Weights of a small sound classifier: trained on read English sentences (LibriTTS-R).
Rows from block 8 of a small sound classifier, named by matrix and row number. Rows with one number belong to one neuron. Each number is 128 + 32 x the weight over its row's rms, rounded and kept within 0 to 255. All counts start at 0. Numbers have three digits each.
After each neuron's rows are labels from the 100 clips, of 14976, where the neuron reaches its highest value: "top examples" is what is common among them. Only what is clearly more common there than usual is listed. The data: read English sentences (LibriTTS-R). In brackets: how many of the 100, against the usual share in percent.
# fc1: MLP up (model.blocks.8.mlp.fc1.weight, 768x384), inputs 0-76
# fc2: MLP down (model.blocks.8.mlp.fc2.weight, 384x768, transposed), outputs 0-76

fc1.677:114172118127095101139155117143090108130109143186152099145136159129145148136143139090188134156115094086176145071102155146206122108139174159073054145158180064092126122148115110105111199074083171117127133120146152117160083114081144146
fc2.677:135174115124111139107131102104120107149105131115122093133109140179185121147148087092169186055095119142100162116140141131151127121134122108172134102114075130164141137111153123056171150120154202119139101147153157164132160160138113128
top examples: voice: male (84 vs 47.9)

fc1.154:165142149168153112143162128115123136105135085153117123145066141097128140136155180103097166201127117135126105116134182153135097156084169197083109155174106099196199132161146061154130143176137098083101135142139102089150107141116155162
fc2.154:118127126114080122146135146143099112115133138121119094131126157139162124115103042060074125060076120106132148160087116128099125105127118123132189103104124177139102139115134164094165189104146200140143097098081150118130192201145090090
top examples: voice: male (97 vs 47.9)

fc1.738:135136158087105157143147148110123158122144153117122131137084121135120131111110118149129158227139118133136148122128199121182102127072089148019109133161110062147130127118157124146164217125160145139110124143101119173169044117148121135
fc2.738:158148110104122149140126112145112127148120112121127084131102129134190123179147111142181158078090126096109138132128145121093147115126120116134149101093094150152151155128148151092149122134127153116166150128148189154116167158130110135
top examples: voice: male (94 vs 47.9)

fc1.500:135179103124155115168130084107112128095100209126107119148190139115148153158167175131172113141159097128156133099154076091101111134126156153130132117106066153148142102124067107170096133072190114127134142085187129108114137179137161132
fc2.500:162159108129124148142119182128126125123123074122129142117066112148139138114119158138175125165101141149147116171132134176115129121150111134130148161134129137141103124142081144170131166113151123120138113140127127114116121116091160109
top examples: voice: female (100 vs 52.1)

fc1.382:073177133140155107161133129072116118124159180154180133162202123150134113157112163123172091142119114099119078130131064168128145170081150170085080115092141128149138099168092148160137145126174162141180143153135076161124128185113160107
fc2.382:167069116144139139152111141138122145161122147104130143121083122105128138123120110171141110119091132158134176153136077126115095106139159139127149132146108158156082135150093125176114118114131100124146121127139120126103133128121149139
top examples: voice: female (97 vs 52.1)

fc1.596:154255117116133147148071121089094133124127123138161139085150095107140156153137169139130173163162094108126110066182063110102111148091142168125171125112110146119085144147092122157169133049143091110172150106138099108121173130127157167
fc2.596:137109131139110148123115171128138129129148143145107149133068079165150120121083159128118119127120153166126155149121124156112130103181114153181115143179106133157116141133137132148114181111144118091114129123117131134138147102111160093
top examples: voice: female (99 vs 52.1)

fc1.602:154153141109119130110111103133124120124122122132119144123143142105096080096185164129144088220140098116135111098171160150194183115154171163042120120130138041165158099151125098137116227083167117149110117148107120151139075165116127148
fc2.602:138205106114114141136106134112126133124112119123121122127045122194192129145140114111211158066100120125113158133148159150138130123149118109147150097128085155158149145135159150063161126113137186125176104123145182151128146168119114135
top examples: voice: male (89 vs 47.9)

fc1.723:123133137143115134132131135119122183119083166137120167149093153137116178088155083150137147209158039119155161125127156131166143130091114128060103121192152059119146158076120157136102188146154105141113065153084114121174086129139131165
fc2.723:144167122150120144157120097148101135202112108108127121137105141118165141154125114150176156102095102118112132122143173121101132117103128092111159105071094130163164135126170121109149147106153138131173126101156152178116142153145096130
top examples: voice: male (90 vs 47.9)

fc1.290:132108133181147097148156102114129101128083122176201151100136125132125149056147132132088137147149117101100152070106139138104115180093174189122129146165175148145180111104093117182148196070117176120136128156097127132156116107124117154
fc2.290:139053122126125140136108096120109154146152123114117139136131099143155133128097084169178120087116072143121248148154196146163165124108129105162112153149052152100093115130116122114146092118116119162142141134131105116105157134131109098
top examples: voice: male (73 vs 47.9)

fc1.245:117148113099146145150178110108097128118106149188151128128123114022165168122152169151136115126127102129095117099090128127173149159114128184078146116169164074184126137105103082168123195178158157120084138099097109159132096097101146142
fc2.245:130130139124099155145131103116137132180141127114131107143107106142186116161128093204180137107136093112106172145156152130065157109109134131127157127107076138140146144133179170134160070087110175105164161184148167128128124153134115113
top examples: voice: male (88 vs 47.9)

fc1.81:141037129167086115084148170112159093146146051114141123125022112139112149082122107153107134156134157119110102117130170132132102127103093099102157130140127096128173105100171132192143167185057170113073183138069144138150090063175151093
fc2.81:139082138122146137146136123112092149135129086150137129108126154029125123127120041161164142100088093089128097131128118123144120142098112138068137129123154147122140132124115118106146148147136142154111116080126100136131156136145107107
top examples: voice: male (100 vs 47.9)

fc1.1:128076182098084151120116166136117169128111093144131075154087124141093140070148127112136125176122148165165104154093197148078145126114080112088068160120092072117198114120183126122176128161128175088090112184076126136105093118164158074
fc2.1:104117132119141120120119127100118134103130099144140129101098129081146121117127090103130149110111097090141103139129133119142131135121131152093173105111142139136126146134139142116140170116128083136142095090125105105141162128130122127
top examples: voice: male (100 vs 47.9)

fc1.416:111173118125142076176081092130119077134123151145122160119158131131129209103107176121139143171169106104119098125178091125083158117081096147135141155101071130147066134146076094203160197074200114090146097137198078087154160179126130140
fc2.416:114122115133124145135088156101137160123110118105116150103082082126193108126086078147164108120126142157152170159119112157171119110146156153132105110123129124150130124137107130180094104089107138114178154128115102145138120082102114123
top examples: voice: female (98 vs 52.1)

fc1.36:113103137175100119138135143131130092121094096113168111102155099110195121113167171111096128117125185151137142111101196144119077122120129145132043133158187109107154138080162147110166163163099148136062136129137111163146097109117151093
fc2.36:155101109133120140134111141075121152095132125144129113115051132065091115106100062149132109095100079142136118144123156139133152095114105163146214127149076127140111152145097136084134185153123158143135073132097109132130179155155121065
top examples: voice: male (93 vs 47.9)

fc1.257:088191115105126162113124158142128127047151171112183108100141137108153153118126123114173156121186117143102105086148053066141095161113150204171127114063062156133117134166107169121163128097142121122143155117137123145108156188129120117
fc2.257:173108108143140123159127165160112119113133076156117155122133099125118138084094212141165144121100117163166135198138109157121112102129123116099100137196133131153096150134096118224118156114123126112108095150124108105109133091120128123
top examples: voice: female (100 vs 52.1)

fc1.131:152139149154126166109128152141119159177153112086149097172067122103127132073177108145155104231123102169138103080116147164174153096137111176060096138122177071138149134125186154185130198162126172082121090130087104185130105082145135111
fc2.131:155155117139120156146138091129107147157119117126125101124113124141169134171147100196188142080107143118113143131151136125098117111093134108098143098075089149150155127127143154101172087127132148125161150152172194146124160163137136133
top examples: voice: male (100 vs 47.9)

fc1.448:167109113103121150155138145104102152123143131183176167151061102137141140130113080145176162182161141151156107112122209181208158106097144131075096176168140074100130104093153130102177255142096156084151097106111164153180103102146116171
fc2.448:121155132118115156121146088143101109151102109121104090114139135109187129144132126046157155104091137101102130114125132123133106126129112117136125087092119131152135163109151104062157160105146174138127120150147154168142178138145097110
top examples: voice: male (98 vs 47.9)

fc1.378:121081128154106098147129154123152146132119135188126106112098136107111162217140183114107126095145159155103040134149144156145113111150109145101133085161193130144133150143117087133130169126146198096117175124153046161117121147154134203
fc2.378:135036113111112167144179155143102103088120112147127093106132155073117134077084008128132100103102101083155121144082119134158153146128112117091167124161118202106094148124083136088145199101142152127123114108147125133132116167143115094
top examples: voice: male (99 vs 47.9)

fc1.271:127094165166122148151143156176172135107105074139104072134051088126107106070130103161125147202095141139146136106104206162148170125128103122053106141152094064165208110140196107171166177230067153092086128130128104154119079111115163076
fc2.271:119044121119131131137134143092101144111139110156131123115101140089125116102106094117125132100103100095139101171127121111120126117108112140091184117104137138124134150109133113084133164143136106162135087088132113084123205127153115103
top examples: voice: male (100 vs 47.9)

fc1.196:135103135184083155124156158122130141102131085135129070155099089096104112107130151121082143158113099160177080153119186111156152135075132091077108124150147113110155138156166142195185166186091140076139158122053135165118122097147191154
fc2.196:159171151131115130135128114100105133140106131159133108112112134086180128144141113119180152139117137082117109121139137142128121129108116123080146108105125111148132143123135123097156137125122184135139106127153129132137173127141124131
top examples: voice: male (100 vs 47.9)

fc1.447:144068149112064182135119103100114133087139107152177119125091114142139103132179114178104110069129121150114030111109149118123139133132137116097051122119149119116191118096164175181176167172138140161163143079123124137140127103164122132
fc2.447:159178093123130111121151091124142136169121143128119105131102134091131109168165118058107157092102120139095228104136119123099159143145121107144144081124123114144079133111133101092128167119105168109153095152150133167127110130137090153
top examples: voice: male (100 vs 47.9)

fc1.410:160063123175154122152137136096165106148087171158153102121150085143156096095086071160076134105135080140099181071114184125109131156126143196135129136149103091130179146078128127174158177168123179118101157110089122177145191144110172142
fc2.410:173079139146120122106107109121135146144152126136116118122130108113122097161128046126113109139130062139110204158144182153136161104135138112089135150129100127121061120123094108122134041112113133134125151163125093098098178096140096112
top examples: voice: male (86 vs 47.9)

fc1.95:091162158092105122125080155094159132111164144166110088093068105065163150160097149092172167130123130099107072168091127125136111172108162138101100082145081204134072121162151111172170183079114136095196107095145114111080184151063095152
fc2.95:148076119132123149138127169146143126095118141117116104121143096115135124075124132110154111107107125164120130132128099128146148099160117150111085117163154159145131145124118158157150154102157132116122118124125155131145103135133165150
top examples: voice: female (93 vs 52.1)

fc1.209:136094150109060161132120174148122172077154067139126119129025105098107116105146097156113119136116163154132056137110176133117134097111061083101085140089110131094180133129175128114178126176140145124090111106079116191111098109154111101
fc2.209:130102133115149124138143093114113140122137110140134133104137135059121121125146138074122153102126114094124099133142130122138132128133111139126162103088141115132117122131113105112126208131107116134125091118134133125160154126135104131
top examples: voice: male (100 vs 47.9)

fc1.432:168148156106130122113117101124104105156093144128173150135146123128133155092146147123144100180207079116117087131136144151179095126131207100110037186170153067154169081092175099134093173067095163103099145141124173080137097144162158146
fc2.432:109127126157114139107150102093117118113109099108090090113110144169135123098118126056144139036110133133146183135159120139122104127134109101099137086060086081155136149107086142063160145088130193137084061114141106164158202126162118095
top examples: voice: male (88 vs 47.9)

fc1.515:114138176141162184152131142174080130130134130118120107111100113097135118104158088150122108134145105090120120083112185094130141155100166174131060134108174068140210102119174129127136154118093143130098139091072162148134073127122139119
fc2.515:145160104132111132133128095114143129147140106131144098132081154141163118154150097069134149070108139150118176182155152150118130125136115120088170098095091118152071147099145129099150105114120190129158128162142125114124168169133103118
top examples: voice: male (73 vs 47.9)

fc1.686:111087099122114136139102116152128158160079178164115110160071146097126150101095117099041129112105172123127175061135160136150125138093139145126157097154153110138202119128127118126162108178148157118077060130126153144147154123124132154
fc2.686:164144154136109124124127115111128156142161107118155114109142123095155120197141049147146073071158043098088170140130188090103165106116127128126124154110108121082079123127159111165136105112103166127150148147126110142115214106134101105
top examples: voice: male (100 vs 47.9)

fc1.572:155188122128171088136051079118112103116150138131131157117186148167115174183154151165131102148159077127113108098160043060171105123105158161150147122123040142129120091159108095099095177111201120130124130099204069067125154181098093139
fc2.572:142140099119128150136107167113111128132135104125120142113090090107165117116122151168164107147116166157171138178119134166119145107151140124148139148120142131139074117138097140134140149086131138111155123140138141120141129159106121138
top examples: voice: female (100 vs 52.1)

fc1.14:116201115121111135126134101125122126110145213129125097127139098152112215171153181173181136097151134143123110097155097112109100121107150151131144135096123154144092106099062131161113165125185121107147129113210093139129145124114170115
fc2.14:126142124114148160141116194131132144110137092118118136111060109097157134104102203140174105175143107148141147175148102148128160124147129129091126117129106137151107125125133145188137163067116155119128136111108158109114089110099135117
top examples: voice: female (100 vs 52.1)

fc1.358:050060126124148136144133172142110130145093172124135127126086132147175140078113101112085104151109120145128169071114187081143170188112136132175129088153147073170169150103120123144119107116137166112038120111161145148145173143175098143
fc2.358:131079128111079120089112094118159158112153127148145125140108114098145103153131074146083088107174076142105196209171196125078157118141119130084194154090083109105107104129168111152136090114121131124133123184142109117112182159135099068
top examples: voice: male (90 vs 47.9)

fc1.76:105207101098119141142095068107104115139126187147133112107163130150119180141155196193173112158148086136133128136152060084108121148119136138127178126121081164113111133144033134138087136103201099114147139115218082054139167179123143119
fc2.76:133159127122138149131115190124129134102130104113119131118109117116138133112104200157162122155130125157129091150154134161127155109141108127122138133143120125147104116130123135158156191095142123128139132115103164104142094134112145127
top examples: voice: female (100 vs 52.1)

fc1.719:151169160116107132136161143147136143124109118105140130142081112095104106097122149129088092199138151157137076090157211138150167102070123146064059159158126108150149088137176144123157198188099112069093116088081126200118065098148135181
fc2.719:157117118120117141159125120126118130126123087148132099110108117134181131143158147099182146081115151111093163143162144127095113102136113104098153100067103118145109160101164114106157104108126155144151129131179158108121164190128130108
top examples: voice: male (83 vs 47.9)

fc1.365:085083125128117103120131115115130119198070144180126138174119129140132082114076059147113128147084119099137118090115162120176096141111103127104170114168118065170149092094122112133145162160130179088091112132147162175146178090165146162
fc2.365:142059150144111124106130095127114159141153087124144128118150139048152123146112047116149090133137089134124203165145219111124159128140132125062083148124114132073069118135127116170134088104143124132104118152146074149113191124132115088
top examples: voice: male (95 vs 47.9)

fc1.369:151110155086131121159130129101090123114096119182133153161102110154088154127161078175131141207201132119167112126109158134167118123122141131056085171184183113153117079095122073101107168081112128108090127153139148106179091137107151176
fc2.369:108196113129119139097132092121103118131095116128097091100101128180175129153117101045154157032090133123103131119138116152116112128135123113122125077041111082155130153114146136075140156115137205162112105134104157172146177150153109099
top examples: voice: male (90 vs 47.9)

fc1.205:146115130138089144110166173128148148140120146142111162145104124128134136074117092169153131187181067139153136161106174144161154096123184156067141155169156066135144084091170154152112212139109130123110110140048178159161122060181159136
fc2.205:173191146169125146135113108123104121205091104139123105116053137155168130134167090121236151123102130141107119131141137129147131129113126128090145088088104113146143120128134128101169132099120178138144113129166126199143157130119100140
top examples: voice: male (99 vs 47.9)

fc1.489:131172107190141150123166133066126177133176144095134156163156204156056143187110133124117077141136109062096147119132124160116136123181138140133114149098134138146167158114121112107101154066166189125131087144064119142134066085140129146
fc2.489:144135123118096136133137151127135123182123144139146109169080138052156128143119072097175062101133113129147131130083135098147142126114107145150145144186145191120128169141125115149169110069149163103151158148141112163124193166138123113
top examples: voice: male (83 vs 47.9)

fc1.188:176116160142073177110141193139116151088172059123129128168085098145100112127155119160113146161114125130150074131106187139129149114121127091083079152128150133117168142130163115144189175134112189095118117134066128162120097049144181135
fc2.188:133164124130122130141133117104121129138117097154122131119109132093165136126170126118197158096117130097095124152144146124109122113127111129102159093102145095143112140110132106108157152131119174141146100129141145135150168144144124133
top examples: voice: male (100 vs 47.9)

fc1.208:112151135129144189147128128153091150123153128179110136084118100140140134149127108108100145178152141148100111044163190128143094154097135121130086104191151100156162156134135089080167144159150171099131076149072122190149112111118084164
fc2.208:140048114098090140149120125106130141060127138136135130111137112100126130127093104101081088054122113115120171187128109114083169092136094112112150121153102156122103148133088137086121139115120114165083146145125156146104149182130126085
top examples: voice: male (99 vs 47.9)