python train.py --arch="transformer" --model="sound classifier" --dataset="read English sentences (LibriTTS-R)" --train_examples=15625 --noise_aug=0.002 --n_mels=80 --hop_length=160 --input="log_mel" --spec_augment=true --win_length=400 --targets=["voice"] --num_classes=2 --norm="layernorm" --norm_position="pre" --activation="star_relu" --mlp_ratio=2 --head_dim=64 --fused_qkv=true --bias="all" --qk_norm=false --parallel_block=false --inner_norm=false --moe="top_k" --drop_path=0.05 --num_experts=32 --moe_every=2 --expert_mlp_ratio=0.25 --experts_per_token=2 --shared_expert=false --subsampling=4 --layers=12 --width=384 --positions="relative_bias" --pooling="mean" --label_smoothing=0.2 --loss="cross_entropy" --head_dropout=0.2 --residual_init="zero_last" --optimizer="soap" --beta2=0.999 --lr=0.0014 --beta1=0.95 --shampoo_beta=0.999 --eps=1e-08 --precondition_frequency=25 --max_precond_dim=1536 --one_sided=true --adamw_lr_other_params=0.0016 --grad_clip=0.5 --steps=6100 --batch_size=64 --epochs=25.0 --lr_schedule="wsd" --decay_fraction=0.2 --final_lr_fraction=0.05 --warmup_steps=300 --weight_decay=0.2 --adamw_weight_decay_other_params=0.05
Rows from block 4 of a small sound classifier, named by matrix and row number. Rows with one number belong to one neuron. Each number is 200 + 40 x the weight over its row's rms, rounded and kept within 0 to 999. All counts start at 0.
After each neuron's rows are labels from the 100 clips, of 14976, where the neuron reaches its highest value: "strongest on" is what is common among them. Only what is clearly more common there than usual is listed. The data: read English sentences (LibriTTS-R).
# fc1: MLP up (model.blocks.4.mlp.fc1.weight, 768x384), inputs 0-127
# fc2: MLP down (model.blocks.4.mlp.fc2.weight, 384x768, transposed), outputs 0-127

fc1.488,205,234,172,185,208,199,270,167,172,256,211,209,200,173,114,142,137,202,183,245,148,151,188,155,187,232,239,224,266,229,195,222,247,163,178,213,248,192,256,247,230,222,211,244,187,161,165,247,225,224,232,258,137,149,234,217,236,163,222,180,264,159,202,198,219,205,202,195,141,125,181,183,194,195,191,122,203,248,210,179,151,124,166,128,213,151,232,194,162,204,241,201,300,208,183,216,114,234,179,212,271,207,166,236,271,256,242,187,206,216,145,199,197,205,193,152,177,185,215,264,250,95,135,126,135,220,213,213
fc2.488,155,197,280,185,177,204,182,228,251,181,181,162,188,178,210,212,186,172,184,157,189,263,186,186,130,219,241,238,200,104,209,206,221,228,211,170,233,203,174,232,161,214,228,198,137,240,198,176,186,96,171,198,169,297,192,158,211,239,252,238,304,148,236,132,181,133,196,197,253,259,170,261,186,252,138,228,193,185,314,195,211,214,186,182,154,189,177,219,173,202,211,210,214,222,192,187,136,234,221,133,157,207,262,122,233,119,114,300,179,217,224,190,209,200,178,204,172,199,168,194,226,242,185,238,149,208,247,243
strongest on: voice: female

fc1.99,218,259,279,241,207,181,237,266,234,150,144,198,219,172,133,203,231,180,211,188,198,216,243,214,200,161,206,131,172,209,210,216,237,125,242,256,265,258,184,204,242,256,202,133,135,204,137,226,240,186,155,200,192,158,201,183,244,197,194,233,284,269,185,202,241,132,187,189,141,138,106,162,159,218,170,254,135,163,202,225,174,255,273,181,209,229,225,169,174,164,209,255,218,154,204,166,219,199,219,200,194,127,167,225,166,187,242,221,246,188,209,173,277,195,140,183,154,186,191,182,210,199,193,224,195,205,210,198
fc2.99,192,194,176,198,200,198,175,167,221,219,197,161,169,187,173,168,217,243,223,196,189,171,168,185,163,213,147,265,211,171,134,162,170,156,242,188,188,201,209,205,192,201,205,203,189,211,147,247,213,240,132,131,238,186,210,261,134,192,269,178,204,199,181,196,284,183,232,180,249,256,192,210,150,228,263,188,178,203,159,188,164,156,192,173,167,190,218,250,211,193,143,188,166,201,212,185,113,152,201,175,203,148,191,201,167,222,184,152,140,199,214,169,172,162,164,268,224,166,213,255,185,268,264,187,170,220,205,200
strongest on: voice: male

fc1.556,188,203,192,261,206,157,231,185,154,223,246,205,203,251,258,116,195,226,209,275,208,179,227,253,208,147,230,258,194,228,189,246,154,216,170,248,175,183,158,176,210,158,197,228,212,203,271,250,175,171,194,232,202,177,227,191,131,252,204,197,228,169,239,264,227,238,225,178,187,207,154,202,286,237,258,177,195,195,250,158,169,192,195,225,94,200,203,304,262,235,213,217,202,208,222,208,205,181,146,200,180,176,222,236,151,211,263,251,273,197,226,196,207,160,174,161,257,226,203,169,318,109,213,211,140,192,251,235
fc2.556,215,203,187,194,190,197,211,194,268,193,197,200,184,168,202,204,197,207,205,179,220,212,237,198,179,236,229,217,186,214,178,202,202,207,215,192,257,198,199,265,238,175,208,202,143,182,215,163,209,188,216,188,172,168,184,242,157,206,186,197,271,222,183,203,203,193,168,206,273,218,155,232,203,224,179,177,192,241,218,209,200,213,187,205,154,241,179,207,178,191,234,187,277,257,185,129,115,217,208,228,231,191,205,163,219,150,198,326,195,208,192,218,225,194,211,174,213,158,168,208,280,251,134,154,209,227,211,201
strongest on: voice: female

fc1.481,127,196,213,178,218,181,192,189,235,292,226,221,220,265,156,257,218,195,220,85,199,219,210,255,160,168,176,263,174,264,111,138,299,195,187,149,269,175,237,214,137,236,205,158,146,205,261,254,182,129,205,196,146,239,214,233,291,223,205,271,156,261,117,196,181,197,189,236,178,223,154,196,226,194,187,214,216,171,219,237,212,243,215,210,202,193,224,181,244,168,184,233,209,120,234,198,230,186,244,181,191,201,167,184,185,279,224,170,220,217,268,112,210,229,182,226,83,194,182,193,221,249,261,181,202,166,172,196
fc2.481,214,54,220,183,228,234,203,183,196,178,169,184,171,202,167,179,182,218,158,278,185,218,204,194,217,187,194,139,176,185,219,205,207,120,206,208,229,229,161,246,233,203,190,213,214,170,155,203,179,253,219,223,197,181,193,180,181,194,184,214,193,238,208,207,259,165,205,164,205,215,239,187,206,213,202,220,162,301,202,171,183,220,140,170,182,190,232,255,175,204,188,172,181,180,222,200,174,163,172,240,200,210,187,209,186,242,193,186,168,226,198,231,193,218,159,226,207,147,248,189,160,218,197,184,245,221,217,195
strongest on: voice: male

fc1.424,203,183,273,148,163,183,188,187,103,205,166,246,240,175,215,205,239,214,202,177,207,263,247,234,214,201,136,269,174,150,196,139,191,191,200,258,170,121,246,146,235,158,188,178,240,206,260,221,178,198,261,177,245,183,217,188,130,202,138,232,238,269,205,188,200,182,176,176,207,184,259,259,229,279,186,209,142,244,164,171,153,219,254,159,274,185,169,190,103,231,202,124,239,192,211,238,271,181,198,180,183,305,172,261,137,201,155,191,209,202,146,206,193,230,191,189,235,291,194,173,174,184,142,198,154,247,203,209
fc2.424,257,236,156,126,198,212,247,213,143,187,202,196,238,208,186,113,193,220,216,187,148,247,169,208,256,214,161,184,220,185,216,229,141,156,137,101,167,229,260,189,170,238,192,252,206,214,239,232,202,200,172,200,235,152,203,257,184,271,211,146,224,172,194,178,192,187,223,191,218,260,155,126,211,159,255,169,199,81,211,173,186,171,195,227,190,140,205,250,248,213,165,223,138,225,202,185,121,172,169,230,232,165,250,162,233,121,246,195,195,208,208,186,190,141,236,270,192,190,269,232,238,152,226,225,204,257,217,171
strongest on: voice: female

fc1.673,188,260,182,139,204,263,236,164,183,141,187,142,245,211,179,183,214,242,230,229,162,241,160,199,241,209,189,172,275,174,219,249,105,170,245,142,221,247,241,211,159,221,255,177,249,231,165,187,203,176,215,272,156,202,246,252,238,148,240,187,190,165,205,185,225,236,269,157,223,183,161,194,248,242,236,193,236,207,205,149,193,175,156,261,242,219,180,253,240,217,204,203,219,232,198,224,195,156,218,193,237,156,151,173,261,135,236,172,289,190,193,213,219,209,238,224,285,187,210,159,219,150,154,187,135,146,254,237
fc2.673,159,131,256,211,186,183,154,150,286,206,202,210,180,141,166,226,195,193,137,172,219,225,236,157,159,189,271,199,194,95,197,244,239,205,183,183,271,179,219,250,214,233,234,265,141,193,203,215,200,155,151,213,187,233,201,155,185,297,273,231,236,164,254,185,179,136,206,171,131,255,209,246,224,209,193,228,166,241,254,186,212,212,130,124,221,144,218,188,156,226,194,186,180,219,130,213,113,217,174,193,191,261,259,150,173,168,188,252,186,180,217,164,187,193,150,192,207,174,169,178,291,227,175,182,218,206,236,233
strongest on: voice: female

fc1.62,205,161,151,217,236,201,276,115,167,234,212,198,229,225,239,191,185,262,232,290,166,146,222,210,243,178,170,239,170,199,153,241,159,144,160,256,157,160,237,249,202,147,174,257,220,177,275,253,250,158,197,236,215,169,230,193,125,195,208,213,221,181,263,266,209,255,210,137,192,219,193,190,244,219,214,170,237,247,241,209,256,230,200,222,177,229,173,236,228,242,212,207,239,204,207,175,212,188,179,188,187,225,222,242,204,177,221,201,245,259,186,203,217,232,183,200,239,247,183,168,258,143,242,254,211,246,220,216
fc2.62,207,206,203,189,202,218,224,201,278,196,202,207,184,214,234,199,210,209,215,173,235,237,248,182,169,221,234,246,185,196,225,202,201,220,225,185,252,182,205,225,188,186,224,215,138,208,208,180,217,164,182,228,191,189,196,232,132,236,158,168,261,201,201,165,219,179,157,208,281,206,149,220,214,242,183,208,188,281,178,197,200,193,181,189,131,209,189,234,183,167,211,223,200,276,200,158,121,207,226,237,217,191,218,155,174,156,170,293,202,219,201,215,240,197,209,201,262,170,195,204,248,234,160,203,184,234,193,225
strongest on: voice: female

fc1.704,225,218,191,271,198,200,242,191,132,196,197,235,286,208,246,95,199,188,201,267,168,190,271,128,250,242,263,256,175,222,165,201,223,228,169,203,200,188,168,250,234,174,204,223,207,243,253,186,270,210,170,248,185,118,183,228,191,201,180,223,190,132,220,190,149,233,227,182,290,239,196,154,240,223,185,178,179,226,196,251,286,173,223,168,190,218,173,206,216,219,127,216,219,181,179,156,182,246,216,232,138,259,276,273,163,268,258,174,203,224,187,202,224,197,159,243,189,176,183,127,237,145,168,124,130,236,210,191
fc2.704,208,206,201,175,209,212,167,213,308,226,230,188,160,166,190,220,203,195,190,220,234,254,181,168,228,163,192,276,183,209,189,213,258,188,288,269,208,161,224,258,220,220,196,203,136,177,255,172,185,218,206,192,170,201,245,219,132,242,255,198,259,238,210,179,199,209,197,185,254,212,171,240,203,258,191,185,203,234,233,173,242,220,176,182,148,179,149,254,172,213,178,271,169,205,178,217,112,119,182,204,216,213,232,252,213,194,207,285,277,194,171,175,215,212,210,140,178,194,143,213,262,222,159,211,179,202,224,209
strongest on: voice: female

fc1.45,252,208,200,165,232,198,227,164,135,230,211,172,240,219,212,165,206,201,117,255,188,186,153,228,253,207,153,208,163,193,176,249,118,85,159,215,245,227,262,208,193,191,234,258,208,192,217,235,239,173,207,240,222,96,251,225,227,206,214,158,279,142,216,226,227,287,210,198,181,195,163,172,315,218,255,189,203,302,211,144,136,200,171,213,99,234,236,295,282,232,205,196,199,183,149,216,190,137,217,226,169,224,181,251,228,196,197,162,241,226,230,196,230,180,166,178,268,190,250,157,288,184,251,256,138,270,242,206
fc2.45,179,199,206,202,180,205,235,216,259,199,192,229,190,182,189,221,201,219,186,151,237,184,190,206,160,216,164,244,210,209,199,231,230,235,237,144,264,180,198,220,234,157,201,222,139,207,177,181,217,182,138,290,181,196,190,224,147,250,232,253,224,177,234,175,188,174,218,210,208,253,180,174,204,227,195,144,215,261,260,210,233,204,161,183,186,197,201,154,148,177,214,210,184,248,192,158,105,255,174,245,217,212,189,95,169,140,151,248,207,157,215,213,237,202,184,192,226,149,209,193,314,262,159,174,169,228,189,211
strongest on: voice: female

fc1.570,228,204,218,157,227,166,240,201,120,188,176,186,103,147,247,207,274,219,280,244,134,236,222,181,258,212,213,181,233,176,155,183,242,147,184,195,220,200,160,220,239,253,229,138,209,222,212,179,163,272,170,228,209,206,251,178,157,229,167,187,274,262,282,232,285,228,240,133,214,236,218,128,192,171,159,187,224,173,196,181,147,242,200,220,191,252,197,170,153,116,215,124,163,246,214,162,245,204,143,208,176,188,238,260,162,199,133,265,195,149,177,234,243,161,149,154,187,226,201,169,209,154,118,247,162,222,175,202
fc2.570,231,231,188,213,210,193,206,251,167,305,230,179,293,217,201,139,162,216,207,191,199,219,136,234,138,175,155,146,252,163,216,204,154,211,183,261,242,245,253,263,207,127,199,234,217,198,202,212,248,221,196,221,247,185,217,256,171,239,190,158,138,124,238,187,219,215,174,249,194,158,219,249,265,115,204,185,185,170,182,151,203,160,259,177,150,185,224,163,283,230,192,177,220,205,239,175,163,190,258,167,241,185,208,138,260,197,209,224,233,229,193,149,213,166,257,212,212,136,206,235,333,192,240,179,187,214,181,169
strongest on: voice: female

fc1.419,175,259,228,224,200,169,237,165,136,176,137,207,171,259,261,128,210,224,161,293,180,161,225,201,249,149,200,200,155,169,224,173,204,191,173,253,215,176,217,190,215,161,199,212,202,235,207,236,254,156,227,207,207,170,193,222,224,240,180,158,230,114,255,262,189,266,247,168,120,232,201,150,222,169,308,194,140,224,265,177,176,169,224,251,137,231,245,297,222,246,219,193,165,203,232,215,248,235,203,221,190,160,197,224,176,226,218,260,203,251,233,222,204,200,238,182,204,169,228,121,295,212,205,175,198,159,245,158
fc2.419,229,170,218,177,174,202,211,151,284,152,230,220,182,175,180,249,228,187,210,152,242,171,202,128,201,212,164,224,214,219,220,241,183,213,213,178,235,163,224,228,245,233,215,231,122,194,248,148,234,215,164,182,131,224,184,203,128,222,189,228,197,171,192,175,223,194,188,196,307,193,131,226,240,264,148,213,214,247,231,175,197,240,156,216,182,236,159,162,162,208,207,207,238,249,164,152,172,180,173,244,214,206,181,188,186,142,138,313,214,190,186,200,211,152,144,178,220,186,136,218,251,253,173,159,203,198,175,225
strongest on: voice: female

fc1.439,209,150,172,216,238,167,190,197,112,159,168,184,147,120,280,231,278,165,217,229,199,208,154,276,186,186,244,232,209,270,176,142,187,153,132,190,183,210,260,147,223,199,214,217,192,227,154,243,212,194,153,158,202,204,224,194,168,226,242,239,193,264,206,205,219,149,265,139,184,196,195,263,243,188,185,194,227,226,242,211,213,178,226,195,179,190,187,143,213,209,194,185,169,226,211,149,183,263,176,184,183,231,197,268,194,242,125,161,192,173,200,203,189,166,160,201,225,199,247,145,228,206,209,186,250,243,180,198
fc2.439,188,125,212,183,150,280,219,201,160,212,250,191,167,212,239,208,159,192,239,221,203,174,191,187,213,161,161,131,226,157,254,246,166,203,219,340,233,222,214,249,175,211,226,238,156,160,167,280,246,265,159,236,158,205,118,239,194,209,225,189,169,162,213,277,139,174,194,200,217,202,200,222,184,233,162,164,183,140,234,216,220,203,171,203,186,134,188,174,159,227,192,241,205,237,150,262,142,154,212,88,208,175,156,192,163,177,212,191,194,176,191,179,162,210,234,217,218,174,195,250,137,166,192,250,225,172,238,159
strongest on: voice: male

fc1.457,160,229,230,165,220,200,217,171,224,202,158,196,235,230,170,279,173,173,246,90,194,172,238,190,135,226,171,247,219,200,161,234,288,185,203,155,199,253,208,181,154,219,200,194,125,217,250,253,170,149,168,233,192,206,217,195,298,237,155,205,214,326,101,154,185,169,171,254,166,133,119,236,132,148,159,187,143,159,157,217,234,240,219,231,268,169,193,204,190,153,163,243,215,134,211,191,157,205,164,208,201,165,210,186,172,294,224,220,210,209,267,159,226,268,222,221,88,238,145,188,140,199,202,130,214,202,180,194
fc2.457,223,92,204,197,201,212,202,161,202,207,184,156,174,214,154,195,198,218,166,286,173,203,156,216,198,156,179,200,203,178,192,196,200,134,173,199,253,176,161,219,211,205,189,198,209,171,146,239,174,184,192,182,219,143,199,206,161,187,217,216,179,222,229,208,240,194,235,188,197,235,217,187,167,215,206,193,194,278,212,176,195,221,148,186,180,192,218,249,178,198,189,175,171,180,231,188,193,158,214,241,200,212,204,191,204,237,190,195,189,210,196,198,187,197,143,236,231,142,227,209,200,246,238,182,233,220,226,187
strongest on: voice: male